Weights of a small sound classifier.
Training: muon at rate 0.02, 7700 steps.
Data: trained on read English sentences (LibriTTS-R), 15625 training examples.
Rows from block 3 of a small sound classifier, named by matrix and row number. Rows with one number within an expert belong to one neuron, the router's apart. Each number is 128 + 32 x the weight over its row's rms, rounded and kept within 0 to 255. All counts start at 0. Numbers have three digits each.
Before each expert's rows are labels from the 100 clips, of 14976, where the router gives the expert most weight on average: "top examples" is what is common among them. Only what is clearly more common there than usual is listed. The data: read English sentences (LibriTTS-R).
# router: slot weights (model.blocks.3.mlp.router.weight, 128x256, trained with AdamW), inputs 0-85
# up: expert up (model.blocks.3.mlp.up, 64x128x256), inputs 0-85
# down: expert down (model.blocks.3.mlp.down, 64x256x128, transposed), outputs 0-85

# expert 6
top examples: voice: male
router.12:135075095148127074105121127084122106067161126106138113163206136133129090199149163164102106109169169141144101088116117147095159092101057172157160157098179188127192166191132157106142137110112151160115114096146109092210105092108070146144161047070127092043136147
router.13:170112072137133085102119136066111091065137115114115098137197160116085099137105150185136129079164156145116092081122161168109195108099090183167186135058184167102135140173142165135130110114131152159094148081135112086161128146121050167179095097102120096069153154
up.0:095120111138106180157119138118174119169120113135138122140116165153151134094119134186060151121131172143102096110105117106119115138112127101133080190095046050103099111154170072157136156125121121081100155121164115098128127122101065163135126147124128176165103109
down.0:162107106125166084128129139131137137122139125129106130101122180126109069151125075099086196146076134137132145144134101207109149108132178136128126124122179118133180102107146123135104103111149181169133134085177172113128117117114113159152121151137107088121124154
up.1:123120125092112161177136101157162116130175093191078108106144123147089088116170186151195125099151138131173144129101151079103123123098050132144090115124123174099118176141121142096088139122144122097144169169109139146163127080150130081175136126069108149134216096
down.1:048120156142131088115097123121148186112127134106118138120133082131083138117122163144090083079116133129133131122129098093154148121131214141125125128115054147129113199129095125100116130130132140201090100139106100174130129135130133142131095130105118132104131147
up.2:118137163142095157211148138142104124083134161121181099112129104100181175123135116113145106171095151129135153116112140177079100131161188122124095122153133180117153075155139125100080075134091122081210130118101111146103126108140138104121116130115134133158194132
down.2:090142116145085152126137159109093129165162128142141103170138139122166061143140111146109067163052124115201123133131111126106128091121070115130131138119241150148154171131130131136124191141117063116105155124159131095149111130133136149139143129190155116164138095
up.3:151126130114126131174169175118094182152045158133146150125089240136182111105100093131115141133095166112140116122167065182124086145135163117162097174116101106142108160121160115170108147142113150060129148150152162111105147122097082129044121142138107098132146128
down.3:061119103126140151149120145120086135092119134141103124181083088127134170147153103140136193130086130110115131140131121164098134121106111138150123135141174123117129162142117160116115152114082133157082108116150091136115126138138127133156156085187223110157119157
up.4:127129159148114141140103126159111113151141160113204117153121071143146172105139076093043119122083157145150116103165105056132094153111146123062187114203169106142100114176168148136080192109079147129130102143121093103176085128129152159168113135109179083140148138
down.4:081157122134104171107234133115145142125163116057135138082119107122131050169127149159118113155046125164141114107126099155143107131106170102107138125124125132170116136131149129132103124148150051156109188141112129130118130102143133134150103140129121088133148105
up.5:151175112139155122146190092086139114113083210111085152154091160142119075123099144103118141148076101154146167160129099075073137136095121101104071092148158100075121166176155111124142112088106108126110172185069114138157172110122098134126166102109067091202140124
down.5:162102130116090072100084092117155165124151111196105121153169093136120105106120144139149088070124119120094133110145217151134113088129087138138117135149037139088131166113154125133147114175123055118042130115100080109128127124130113141127115134032152117117153057
up.6:146082134126131140122143097175173063099115104113080105156159084114123074074115090108091165113093132108255064149146095106123131110149164156164097122113085105143116171129130102146105169167164165136150127110109109225120153136181070173107115095127137144134120169
down.6:158109110125081079108150211117155109161066127044127117159150115131160082135106119126142132115088116117068162141116216092123146105118180048116124133139134145109109106117143098140020117105124146130141085153123111126145123126121116133133134107194166160106088144
up.7:144122104126123101097162100116099121091185085084149116109155068100130096123092218130115148146082157110139137195146080156112168117134111106108160134164205068141124088148174148144102137134140103068088131099169118056090129139106130091122135114136209104153135065
down.7:188126119123153161153223185145104092166082128060143135105111134136115121107117110155131154168113125128067150107130132143120064051131235124145120120140170132100190133126118132130183096091114153168156079138121144141114129127110119143104129113236139110154154171
up.8:128102134170117085116105118141128101116197147132076118130099000116134142183136123100179087129116138166103141127138107087098096184132151128091091140159170176157121149092113134101120136138064114108115131130084113126155129139168097129174142184120137113133186100
down.8:231150130125128125135187132116111149100154121164149142180139208129114132104150100122149085096067135137152097124131123121184110109171211157108113139141107129141169105120124127121033101107129088056165142144208120160145128146119128100156131116116141179132134110
up.9:165065164110083123096106129151129122098115140121119103151160115082109134185091099098192130077163110128139123115116112052095062115119158076150129103201109078116117171093177091132150107162158121098175108148134141089154094121129108152104138133144128188085095062
down.9:071161146127096123141085102123139114126137126053140139109154122118151114108135123169126098144100126133123157154139123096162132130134077155131132126111216141162112123109141141133041138109126037146104129128081114128118165118125130084142152124203127116123111129
up.10:164133124114143202101099116106111135066116120099193117197111154100137177073131096119122097121162156135094150092136094098150164121096091108084165104105044143118161060138135135095137121136117140143090146138114124152188134118139115171090148168147043123106113128
down.10:105124115122134116160102078125106134137091138149109137145154112119112140147125146131090111134111131076068165139130080146109120133120144104113123117136073145096056140141120106123173049139119231155124135132091127202133137150123126131092139132118118155125136112
up.11:167172105119171161155200094150153104134102129108132092106098197095078055114155149066088095071157195141115117110095184127129132129150111125160070144091111101125151100159124142103158173145150129175110111117090170077174092119188125129121126104154140136127175098
down.11:086170125126113102138097125127133148142161133185161124128149204138139149126153110135103136107113129092076074119135088106147134170086171145155112132134117147154213133130146142122146122137113184137173063107116097151131139126134129116094154153070147113158134145
up.12:165167126121090172134111158104162118152201110129114118154186124139092106073089094134093204128160162139154166128125108090118068113073107125083180051148091144080144101147109119124174106082109185125104065143107136147178089097166093058130134137098090138145137073
down.12:081132146126124147118176123130148114123127127101087126121168068136132081152131115165159101103159119115102101118129097115161139119133111111116125122116001136136255136124120135143223116122099058145137146133154133149130120128151120131126108153144135123127118141
up.13:136125157127139138132115120069101180178183123148154101099094155110073141101097087110116092104104197177151160152110122096110176135157104197106204168166098115135144076108164134150160121119118076064123105110132105115152133134160073153112145081078079159134153157
down.13:169148147133115058149119086130149144117079124015123105104134109134123116090103071094115106165126132089145133093131094099165117114127093156153140114130074125137156111152147146127163072137133177145115177140107138138148137121127128147141108152118099196114128210
up.14:120101132082101091105187142198116174128115124142084093158113095126075119123137133072104100136167114135145149161118121138134113151123103170137142159132184135152102170088162150090215107138078110071147193179058133124128175072197182073118136116201118175140111087
down.14:108177121110127131110059123120125137142137128143142108109103122149116130127069107135183148188067133099121105118124113138099117127131022099128127140121121121179095174120100125130066174141113117113089117157096105133116146134114123165159147106057124205138142131
up.15:096134105116135135143142114111130102131120131139174144119149196124161097157132124107119147129097124141124113166119141100064132148148049135095104097134082070098134158149125133103160172110134123089058160108131123079196148122102080149192148068127151089159145157
down.15:130100123131199077113111165125105156131188125130127139159123078124136163115134145135146161125078123169120196119124151130133167135143104120116122124106053141132101107139125126129220174114136121180092084100091133138122112121157131088104130126175141139120142160
up.16:140164212190071159175117098125171115088141128093101091076161054107137134136114079093135137125122106167088109134089028105166137129113094118139132127144114128072190116136151134105046102090115149127121150136098159097178128092162169117119138127167046160119144187
down.16:038125125117152076118180102135114106111148121158115115142148106139156111149107113134111057124187125110210121109134171149145131113131134101120134129144165119155189116107127119115089085144119054148119119154145111138129147083123123146154127121064134099125117135

# expert 44
top examples: voice: male
router.88:159112129082126111142151167095136102065163082116093163159133141126107109110140113132147108094128185148100121094122127116074142114080069167135169132120173148135096087156180179122152153100094177172087070138151114096115065122124082168112085049087081158083138143
router.89:140102156116089141202158110070100121078146121115090139174097169147104064139088126163103082089119148167120089098133112137098107119092108185103207138129146159145138166128181206086150166113095175166118087141144124108177144143141079145136070108058131126057151133
up.0:126083096113137170108091143148090138082050094145116135121103139109085112137171119144132101129088100129155096101166175169149129151121155120090125160105122129134088160162121179119165187123119176139112075100091111155080133102101175130106132143143105127146098137
down.0:102127119119135084124158131123129123120194124045165128137137136129149184111095138159105043202134127172071119103122084109100140098127130118137129124113080140094116118131143121128086099126113185132143138117130123110114142119129137123117138110154109051123129112
up.1:157094133129048082119104167158119064133121053102174131137141060100133158106119171107104130121090178100141117125123074118131129122074114088145074130115123151086123117106174129145126098121165161109144092152147112085111113110169106144133156136143126215088128111
down.1:164110132131113184106073189131098114095118125142109125143118132117185101159109155135149140089088134142187083163125179128156091162126148124160127130144127127156112098107146118117077098139134111151066114124104146130137119146131150114114115084165114156125143084
up.2:121087083144086094134102164164108123111134144115039141104170065089161155068146134108143156140045120120066153085089151128131123099145069084154167175100155073123204147133088150123112105123179104120056151097058120121158124138115156111094142167148128135142227162
down.2:145081133113172090119179153117175137102092126143129136121100204118148123176150148129114189148101128166176152123118037095119147161117167189119128116145125131141127137138082129126038133124102050142148134108176125154132132118140122133149123113111098114167104090
up.3:167132173080065150161144131095086122119155133062130095068102156143141096162143169164144074120116158157111125082145133119078101084126104129128160131131128161183127125165142180113166130122113093164082038138185131116135105145135133122106136180128123103120132119
down.3:116088125136104094121155205130127134142096132202128138107157236113160151156119165148169125137111143095103143105124107123095157118131044072136111129115195130102101135145117126134173123095129206146227131117151148068126125126125148134143118128087098069145117060
up.4:157143121108162082150134128077093173126154113158126125133104195088111128109168170168111110111118173114064104082104168121068094129094108156108160106135118151178086127125071152129190193081109149155103108123161139162107141109125153099142139189081130153100090112
down.4:163130151122092181116133111126151151124120133152136150100129178142136175128126128147059138187140122139079072104125142119142114106112012112146142131129152135134068141135128135133125164164136157136129138106167108124133150128143157107153140160159120126131132180
up.5:203126099088162096085156120123129107127130156101107165153116158092140172183128098119150162113153151122202104128156121141119135167093176122097181108103207134098128155114158143147098051138123144114083143156123162138098112144147167130139105134141114165144094123
down.5:103147139137165151140114175134102149156140128159131134136120141145143084140100138126138113127171129111105128126131065097117131101110078085142113130136087119109132151116135137127212171083150125132112116123113138190132127118130106152131142129073166137096140190
up.6:174072127166106137091105131142089159124131161092118156142141069114152117148145093123157114160103161115077091109099178183089140196119128127110070111115106107087066136128108082160140165159173138161184115165219109110138148144122138086144152114090132107099103122
down.6:007140114130116118116138111137129124139119111179136128140137195131113130157134164088067159170088116097141143141132101177066132180149219156106134128161122136153157172148137135127082189103125142105116157172112124210142131115130137162166131148138090078112121177
up.7:107091154138139091076073121159148102160142113145195058132098090161104129106171109083119171132114148131111142095168139093106109177131140176069096177142083142155115133173169140131161129114147075113122081161083148123132139117113092121110109092135075160122084117
down.7:157157121124055178145183163117145117142172148141146098090139161129170110138100137159081145148152122141183109174130180190197126117143226129137115127151196128118123114139132145132023107155103151076153117123122152146141114124139149095131167129171054103111141040
up.8:122105126123092180123166137131136169145169171104154107118134135147083119028150164095150044140090192131108104134101181124151138146130110098109154134145153126204100123155158154126114128109120135129179087139116129123152173136154080198099100118092166136138143163
down.8:126160141133148089149109129131136144148112130102081137146148050102128154173127103159088220138231143127126087124138111119136106154135161157127126125110047128166157174116121137121192118135111097114081126144146141138127113154134120115103125108192129088123140113
up.9:126164070105158183120121133131126122154113196149144114158081134109098132083160159202105113125129091141141183161137152111123110131183128100095206147093139113136120144162185156099112134136141219098123176125142150077116124105130124106136120093136114126112092144
down.9:170126141129147154146140129139114110104161117067119134156150126151169151130103120131114145169106124145102130128123154141135155160116122121130134124114136134133092065108122135132212126119113076203115092156154118163138123140143130108137101111168126099114126067
up.10:133144141100138078161096110102093165136086149101099106167120057146096077114142164128146066099126139097078179147106098172128089116188151120162074105024107097111135152122140141100149136128118079109135152155119121172203089100218147090125107157114140165048144188
down.10:173133111131148094130198116123096087150138127067164093131124127123111167139125164171103150070175110160255112142127084113119130190135104117129123144111052114113158116116099122142134127164140101040134120110141131112118140123133129128127138139118157111095137124
up.11:185154146130101134098031077139139068182083127136098159155149069139132158073169086158169160092141109129081118150112156133201110072108187152127121107151069135098069106141082192097114163192143121122101154111137140120129095127072127096136126116086160078179140123
down.11:201092134134106180136171128123072128165152125064140126098119217121142146114155126115148191106043121147219149136122154162088094155105205130123138125147148117163113115132126116137008103161133094087101164118193119092115145123137131131165122104131083144156136097
up.12:159161197129122145174103105116114143067130106120140136122121108054093164079156158068126095129124160157142102176147139106144184144085138121077187118093106167126117163136165100065098117189153154123144163128140145104129132087133065123135139105104081188143146120
down.12:128100124135163066151120177135133165105105142141101128131095145109136150149141128082133157112086131107135170126128208138145100154150167132101127129148228139097084143150166137123205167121151142164134156096098109096118122131119128105152123149192089208098149159
up.13:134156093123141090135168108132118149080178139160060123176130072133109221185113122142094140132101136110159101109119132074102158191108125128130130141153158074127123185102099081143142108123130120098090105143119111200130171116134108064138138140169101173119106119
down.13:029117121133096173133162116125110166103153124124133146122121079123105042133119149151151102146092141137119100107131066112140140096159099121120148127129066155130175107136131148121129139098118099163112131150111140099118134153126116128112113104022130097110107153
up.14:150138108142109074173142094126120138141095138099117131146132134163176111131154164103160139138141133120211125177160192113175168087120225133069182100124123130160113093102115125133096165123145128138098147133039099109144110129136148096091143095119125105134113096
down.14:109092109126061119128161109112076105136121125167139124123112080110067079158113097131108115125104142152171112124136159085141115153143182100156140133126166139121090153114115123138068131124125162096168135107145131103114121109128126119174141123152162146102100138
up.15:092103182110152115212107097107130156113139052111109109066145175146136084065152135134082141112118140146140126102125155098119174105111149125115162150133096143109132176133172216123175163094160087149057059051199180132165126122177149101098134164149126136096126099
down.15:152129129135102155139149180141130172118111139160137129107155202138108108137147158134105143150110136182044106138132011130164099147157000144142126118126233106106064143143131105122097144142136175128145113146176124124135127100152122100159108099122119170151114177
up.16:114147136132168054136134106125124112107104164103081137155127148102154087170133082131157156141167123112194126144110071186129092187120163186156188130172154076123063148158113116119086093116147235092141140139088133130116079127169126146092092116125129098100144124
down.16:143126158127070174119118108112095128116114133103129148163123062117075099095108109105086062179149121110101144150114109117153131114121190111122118122113130127159175105092113121145153126152133102115126058139174109129143158143142121143115160159117157152051105153

# expert 58
top examples: voice: female
router.116:116085114096116093124072132086112116138153067150082107162174110112082109154144108117098110139125167176136101137108168160157116070081108174163145186140168162133134119124163122086101102092151159129114154137185124070147122095084070168147060051067148138083111100
router.117:144078079124100077105113151089098106133171089143109135195144131108103128157103093166127166073143166199131096103093149144131151059108110183181177160135146130091127147153134161111126095094140132129104113106171093075162111124118109177142108036066147133054157125
up.1:132084178124121163153147183160114133140183066159215126106110112111145123104169120113112066100130131169134135144089112135100160149149112151141164122175089114092126121143155131107090147092100098090154132092087107131171111080107089131129106095107094149091197122
down.1:114121139139142096147148160124117089159087144093083134143137111143132152171117096128090158166199137094171156107117072135134129117135186126139135124109112141159119181122136136148113126165120021105084155128063072151145125145140143109109132138121089138139136217
up.2:148082070134130123075154131152149105109187088102137124135090138111195149090138104078135118166119141138123057157146146111133080151086143123075093092183184099142076061159113123104031144115134151200165112163117094233074150114096138182153104152099132164142117113
down.2:000101119131094169143066144127146186159114127198157129107127103135079111144128133129147154120161138081181150141125192125106114111158192139121125126133090134128045126151153117106072129094111162095125117103099121122138135139122122096067121114069142136085118108
up.3:143099144128101125167112123187191144085130082128166119144156209137098110120156110147202124118120223097104082115148138113123108147110160184100124076100149123141123189104101146101156143094151127111174078182157146164110149107100129161074127127070088082134141106
down.3:161185101111185164075112099128135128138107138164100128149138139116171165118137120170189126139021141158068130128126225110142088141158090088123122129119128119148070144123125143121098163134146163126109166133148092117123102124127117098115105106169121167112103148
up.4:152139150100122137127145127123115180092190116123140135091122118164142112138108134095121099162090095158142103155129149128192079145089149151183152098158136137143083109130111082109078149114110132169147140137063110113101131131140144093164102152152110126158115169
down.4:109119120119035099129139103124148113136097132129160133135105094121135165105149102117145102132125135157199105120134255217101158107156110107096132130149104134130134190121145125134099152139166087106195144117200120137129153134133129106177113110148125068146132094
up.5:090097156133183150126118093172147150101155113158120111072123129118152136149061106109131164116145124155094121127117102080103145124094084154151166133163000154142149156117127139131105114102124078097102159135158138108155117133116070071152138161098071167084187149
down.5:162144143125038149100046109134097084140165121066134139151113077148108104105103132133139163112184136113128156134120143083179150127126089139125138117137146122127188099105122141132118141126095056126108121125134225149117137138109137092140141115214091115137102101
up.6:115139087117116089132154121122154128169132103117146126122143042134120076067148128163032123153092094120090131110154158063170113125124161137108121150140114153129181141086147150092166188153133165147072089079223126164068116101093122124115132124106127146134115115
down.6:193152131125127146110174070126153105147121132156092102110139186113117173132146134140137209161221133156041101088129089145194120178148088163099116137145177119134153124117135148133147136141137108046124194102227119094118136143132134106133107121085125108117136123
up.7:210141112115071162144145118181135082127131121121151141118079162126141163158176125128172078130106187163081112108156255123133091145141048096107114139130062077129093129153097109095122112124126102153092143108142152142140124116128113164097106154137091178141158102
down.7:182126127128178147123165141132127129120145128142100131145108184133113189122126141137167174125052134106027102129123020137094079190111124132132118126097079128170138171135115148138127189149144202125137129104185104090127117136127129140130129166114120152120133206
up.8:061126118112080154150116146150112078069169130136073131171154058138129139123106145122130143126128104132195108121136102100161155060141093126123118097174108113163108131178124152112143163163117137150109150111114127140141132133096118138110142140068151117091122106
down.8:078111111132091140152122091119111162126076127096178113141116126103129157136154146146123100150085117096198152118133052133139102129170104068140122135120249121117064089130164117130120098121131104157188223161070102089119106114136121134106123142223118185158108172
up.9:125100104143105164120143123088146101143131117113059090138132142113108116179102154193113110200171195110129119098111116166122118100131105132105138131116124136049166090117167128127124115148123107103093139115133139157169151077114086107135113168132122212145102071
down.9:199140110126104135119067124124148140124155121053165143116105095119073084135136148122157145109132126069098124110125206124122160125124097133118120131134021145057110081110141116118097087130124132210136141108079163145120141138127134133151157122152121042138139141
up.10:123113072109147126123124151175156146099111171122157119099125176109174160160126121130182106125135108139110107194100128175201075130112139098143129112151104140073110133158149133148140109190215195184119107108179125152105138142115122066123123146079092153060042189
down.10:183119112113096207131154107135104171102171128135146129179094111104114096124136141118148144139146120179114170131140176122080145124127080099129120125132088128142091074130107121134094141134093105101094074163122144114121146113117134169121136095052089091115160025
up.11:165119104127149143127142107116097125140142107124158166156071170118137142160122097140147123141119152128085134107138136149166151100117110129205167102110114065074111113143122098110106129160187097145175102132125138149120185117122119145145137162095157120068094148
down.11:058107114125046153107132095131150124164141120089091109089150124134169172133142140119124156111144137134163128122128207091117146124161160131149132132109087112156094173114141131140134132140108145178152116114136180061151114094107148098132130154038106078108103039
up.12:200134127108171154133125123128076154163178118119163117094110186135142114138100119104150144137071142132143112153138074141152117079158101117112128138143160119117156176185121117144142086125099208082116100179161120175131105123121140104123136149139127146084190140
down.12:081140130129114151137148214127133084110167128133132105146109158111161078100141135158122136176089118083050110112137107164114172068095134133147134124139134136147191075113167131131107159103178133134127099129135181084127123126099126129118137105160108193106126044
up.13:111141132125039127123124151156199099179153132111167099133167128178150102104125077126127128142070085188084138179086135137107110134091117104151151103160120119092089158144137142135132144091170061116093145139160069164178195106145141158125107070067110159132140183
down.13:198155091112174111119123212119110137105107146006166132124108140139136105138150140135145191116156137093133176143121182136108061098156147162137132120149192133174031105143094131125084106121102101134105104135039181168108128124130145173118118141127075102133123148
up.14:162150113074112163154156082118081141145066088125112104094109082161178122049105096166098085158111124128132106124115130146104120077086100151112144122127097152137128195098119150102164152117148130175113112132139124139175129106039087188115121104072104150158124105
down.14:183116150124148169114163165123103177105153135085149116134132127121116142131128134148122113109104126127201140132133164072127113158144168107138146146135245132111118148121149111115087149114136085065167139122049159153122131121144144105101131151156120191136131208
up.15:119121150152099171143113092123133127130099174154144153152182071115109180099122184132156072158114048118103230137169095128149076130114137201134133094179110136201101152132139090098165117150158141109089099127124124074126148167145072152098133125129080094054154153
down.15:229141138134151133104172131115170106110108129167139121162116139126128151148146131111188125157054142120156148127124059152089117105143200142110126116123047135153174070120114136113165128118152173157158161145102115066123127146129123122174118090152151160120125108
up.16:164063127120127112205069121144141186138151103122148154108126188173063134115152095103103133109140131072125097094120134135146158181122101137103115124055082137128101146148106141088085189146150214117122100118102128087077166088147102062123135090097066097122151067
down.16:123111135136181075146216109126166075134189125189100127101148143124107182125115130146123135144083127100120113117119132144126164094136142159141118139121125137082159151137141124142181133105135081129138176138086122166140144110129110118139143128024052156127147123
up.17:131145133092109150102170122131120116058124143078133156148134213093128082068147208144132109117103151174080152112141163159161140107112124162127130110148120134150115159171106085082192176150127095148057056159110110121135141145169081115116106107083182138115142090
down.17:117136119117052141122099146127146152099162126089100115113093156140130168105114131113134119114168129127189098160131119108095101158117145118106138128148157147203064172136150110118126145111125129216166175140187103102125121123142125148131114152053139131116155114

# expert 32
top examples: voice: male
router.64:152077073109142119120099128104137091110167114169097118187152133085143143148105136144115158137127148166148044130123134148117123079113064206138170181160172162115103149194119180104128099099161142129100166086135138137129114158103062163188114114050170075059147150
router.65:131076092136105115095092116126143067151177142131105125170163128098138115150083175174155144135144174206131059132103128134151140072079091196100139147142167168132136142194126167082090140123198174129088156102136111096148119154124101152149118088095137092070111147
up.1:113109120131184128129179142118152119117189173123118143158123143129148111150115116087125139119106114140126104121151109160182121074107062140139128151101107122123137146152156168101152070136147205190072052135066127120154091126129111119095129113139138115154113173
down.1:009139125127163129125100151130160128101140137107151143156158138120089140127139107147104147162124123136123164120127107139149120115132103101154121134130134117153174172133100139123224170122108079086131078109095115083132148137116125139110145138155098162129124128
up.2:161128198119096148116148135133140120134103147127133067152176087102142106152138139093100071110132112111130146138109162111159082146177159136116100108159168094116126108130150081129092105158054070159208152117032124144164124156136149102127163187090098129092111127
down.2:092187094123174155140155140125084155177154135134083117115148101138092139096129107114190046134120128133217119134133115166116112103125157146107128127142071133110110127126139112150101052166157160092070096121115093133107152133135132169087153126164147121151141135
up.3:048133167134151155184158074142102167142143128128090081141169147113174127168158108145166141101184171097170093122107152095155217144147105160071168091140094112132103181150117111111130166124084106071035082127116156102100150100129124053107142083125055166165187127
down.3:167146130134070103144126126142124111119098133048164147148109106118127126101129151148147068122082137100157140140130133087157121096127094103113123124142194126124214096112129149110122113105110132094188108160144178196117140131117125142137113109142144125133124106
up.4:118105096082187140096099141128115151137164186145149129163130198173088139222143115138098102134142073152139096139111115082132095136143109176094201117085127116112116102166179143145108113114115247138137134116145143144116137161104096111146133137141079149119117109
down.4:153136129126066177135148145130082048123156134151129128160100166130140133124113086130143067159055117179001126130130128125080151111123205098115133138105059132189079057120128131124166123138094148144101101103223112079139113119140111117139106104149078137118130095
up.5:144064143100168116140161179139116180160073153101173119156126130146156129056156135117103108142114096115186111092117079144121115109151101165099150066118168120151192171076116140125098153150135055115151109115103135158122109140084139116106124157126137112084127136
down.5:167087116123076124150155061129127104146119127147138137137082147132111153133143117127144103133147135137052097136139127161087112132149156107139135125127134119132079166128138120133139126131131090126189126107105141094130144107133132155125145139165126171148113174
up.6:124192184122108138137132117131080126074121119146099173122152124113095108121184155156170113110116166086180131143147154172184106131125088169137123134099068140142113097064169183155176133101100077152143154076127092103126117062125158180134154111133149144095122097
down.6:192126133114156133127119150124148120111109132150133122141143169099151114098107095115065079141206126086202106103132058184158152198174152137083141120147143116129104096140128129128049110130141200071128158093087169161102118119123112155153112138117177111099146148
up.7:110141155148115092101119139155152203178147134134157094139137090132105111111138071117153095151107204148069130114124120083078093120095123114138106139116124201084173157119185074116172136113135095157183109159110073116179077094164098159130119134112088165122074151
down.7:209121129134075187163190137131129130136140145183170108129139116121130091147141085128093038069111137109204084164127134109086118135095168129140122138154044140147166120141152134127089128145154117195095148129127138163139140072122130105136162138198106195116094040
up.8:166113113111084142126097137112130135146199151095180125111113114106083119144102063080076081095100165123214106162192116111106087133088119116111157149139167157100095072077124130128147160102138168141124103121133104161154043098084128166173095145144128154125151105
down.8:182093143133105157146165127126126134166081128054091160092121203139139155149134143172119101088065125101097076120136017092118142166119223099120139130122105111136073135161118126137117106181111099111157193081143116095109130132133121142104101161107173161135127186
up.9:064081172154085121166092119136112110175067138142134105127128152106115097141109116106091106139163156141144142160169128115135113113085159165074186154112135148172121109120164129139141147081097130158124120089087109065120119171159095126190104150119173145102121098
down.9:244106131146163106136140207125114121120112131079145130148072104126127193129118104134136178068222137124192065129127081125131125151133098127126138131120109131161044126134143113121124112140154164097105126128201124122146146127126145127048132104148131095136132070
up.10:120135082167115139164134117144125140165128065097135097134177189037119174105134185134141145089103136131137126115124180146109107137120087149096097105058122131169141098112142157154154138116109144125099137139152165133133155115115072111090125114081125064125076147
down.10:120106110122203122130169169118128124154141133169171132103128180140194134139127119122134093172156132165088080134128132172082141200130108141123139137091177125131095119118132126126177145151134165148171149081084123082128104136139131133161116135107158100129111073
up.11:111138129111142142130134122151139089168223148143140121148100120116151099102130115147151078109087155134128118128120109137159131061107108130073140158147139153138137118137164139082169163120108191111148162111105133163144084106140107110090122127135152138146130173
down.11:055095120130157149144101120136161145142091115111107148120145157106118201108146137106164144095137127117140149120130103121133128142144095160118128117123184117089215123119138133121109102089105120120181164134064133120127136141106122120100111103167133117098131209
up.12:080140124117061133160149090111143134179129138131122099153112117137146083111110123169125100155114158104061116136107123136142112097120137161159073142135167078113164155088172131089168099155171233134098110109170142093147097095108111161120113076117101120094126116
down.12:175105116123204237109059166125120145098150116147163131155166143117102120144132132147178211150109125167085128127132197112113112144094124114122116132132027135141159117129128119135118158126150159177136134125115087164122136119145126148116110161073107111127137093
up.13:142137153110145104135114150142103119114143124124142148198120210157192104107134105073124157154112103130111168139110085204163128140139060175141163140094219113155131160102154127115171139140110171134166093166170116148144110102070130178114105034148055109106144144
down.13:070122122130136141085205114126110128113122125188136112130127074123136198125125138111117148194123121192154110118124036119143129181120180136161132143120053135105155106156101143128052153150183182060136097143091129079147131129145141092112123115172161125141140127
up.14:206133141126108181179159096114181143077147117178129103122098167151148134113130138116071140116164135155121136131125141078140091106068063093130166116141053152085131111112175136110155125114097117142169131097075116167172148110152059121110189140096087178087190157
down.14:074148141126148021139068119131130121130167120157148132132144034144124128105125114120112086104169123087122172144123097104077136134145099163139139125108116123117167112146103125129186137100147141146107134090112116201119137121127132101113116158063134169134108113
up.15:228139120104122114054164089134167118125165112120101146126118094093082134138117083109040156116113148144123135166130117098105192157118187117106069155151104116086129109136128143138192141099139178147073096134096098134123143087149124157154161144140166161158155079
down.15:076149129127101187100023130137155073109112138157127121115154152116168126166078123161107104124163141159089120153126132098209114018119143134154127123098091136131157141122101129139100140137124131147145106178162201129128143102127133156145125111107075130120138094
up.16:128121132144143143111112118094144099104186147132049109150152105097103131137164134158160163134174169147114111145107150097147195102122120119107079135102055164157115161144072126120094062114086134133185134063106127141146124178095147145142141180054160087141133136
down.16:069152120123100120136145121125146158131120133118128139149083097127092147132105119103172140107133133161079167118124167085082107099140013133123121127129236135153157161129121116126138141103096129157164094105040169157123111120120129149099111157135089201131102142
up.17:061086150172183113134125085107155148102147164102127159087118151121155144143094110142097061149166148158144166168147129117059179136155082125130094164167215105126132096158127106161126126084135136135089181115156099102144128130171214109163135101118084113094114159
down.17:215080124122127080118130115136134153141101125099139126129114139118135089085153130119102166135099135142056151114121122145118148097128162141113123126146034142093049100127145139127176169167155049060162152145101085085136108132124117123164138121147108175121128079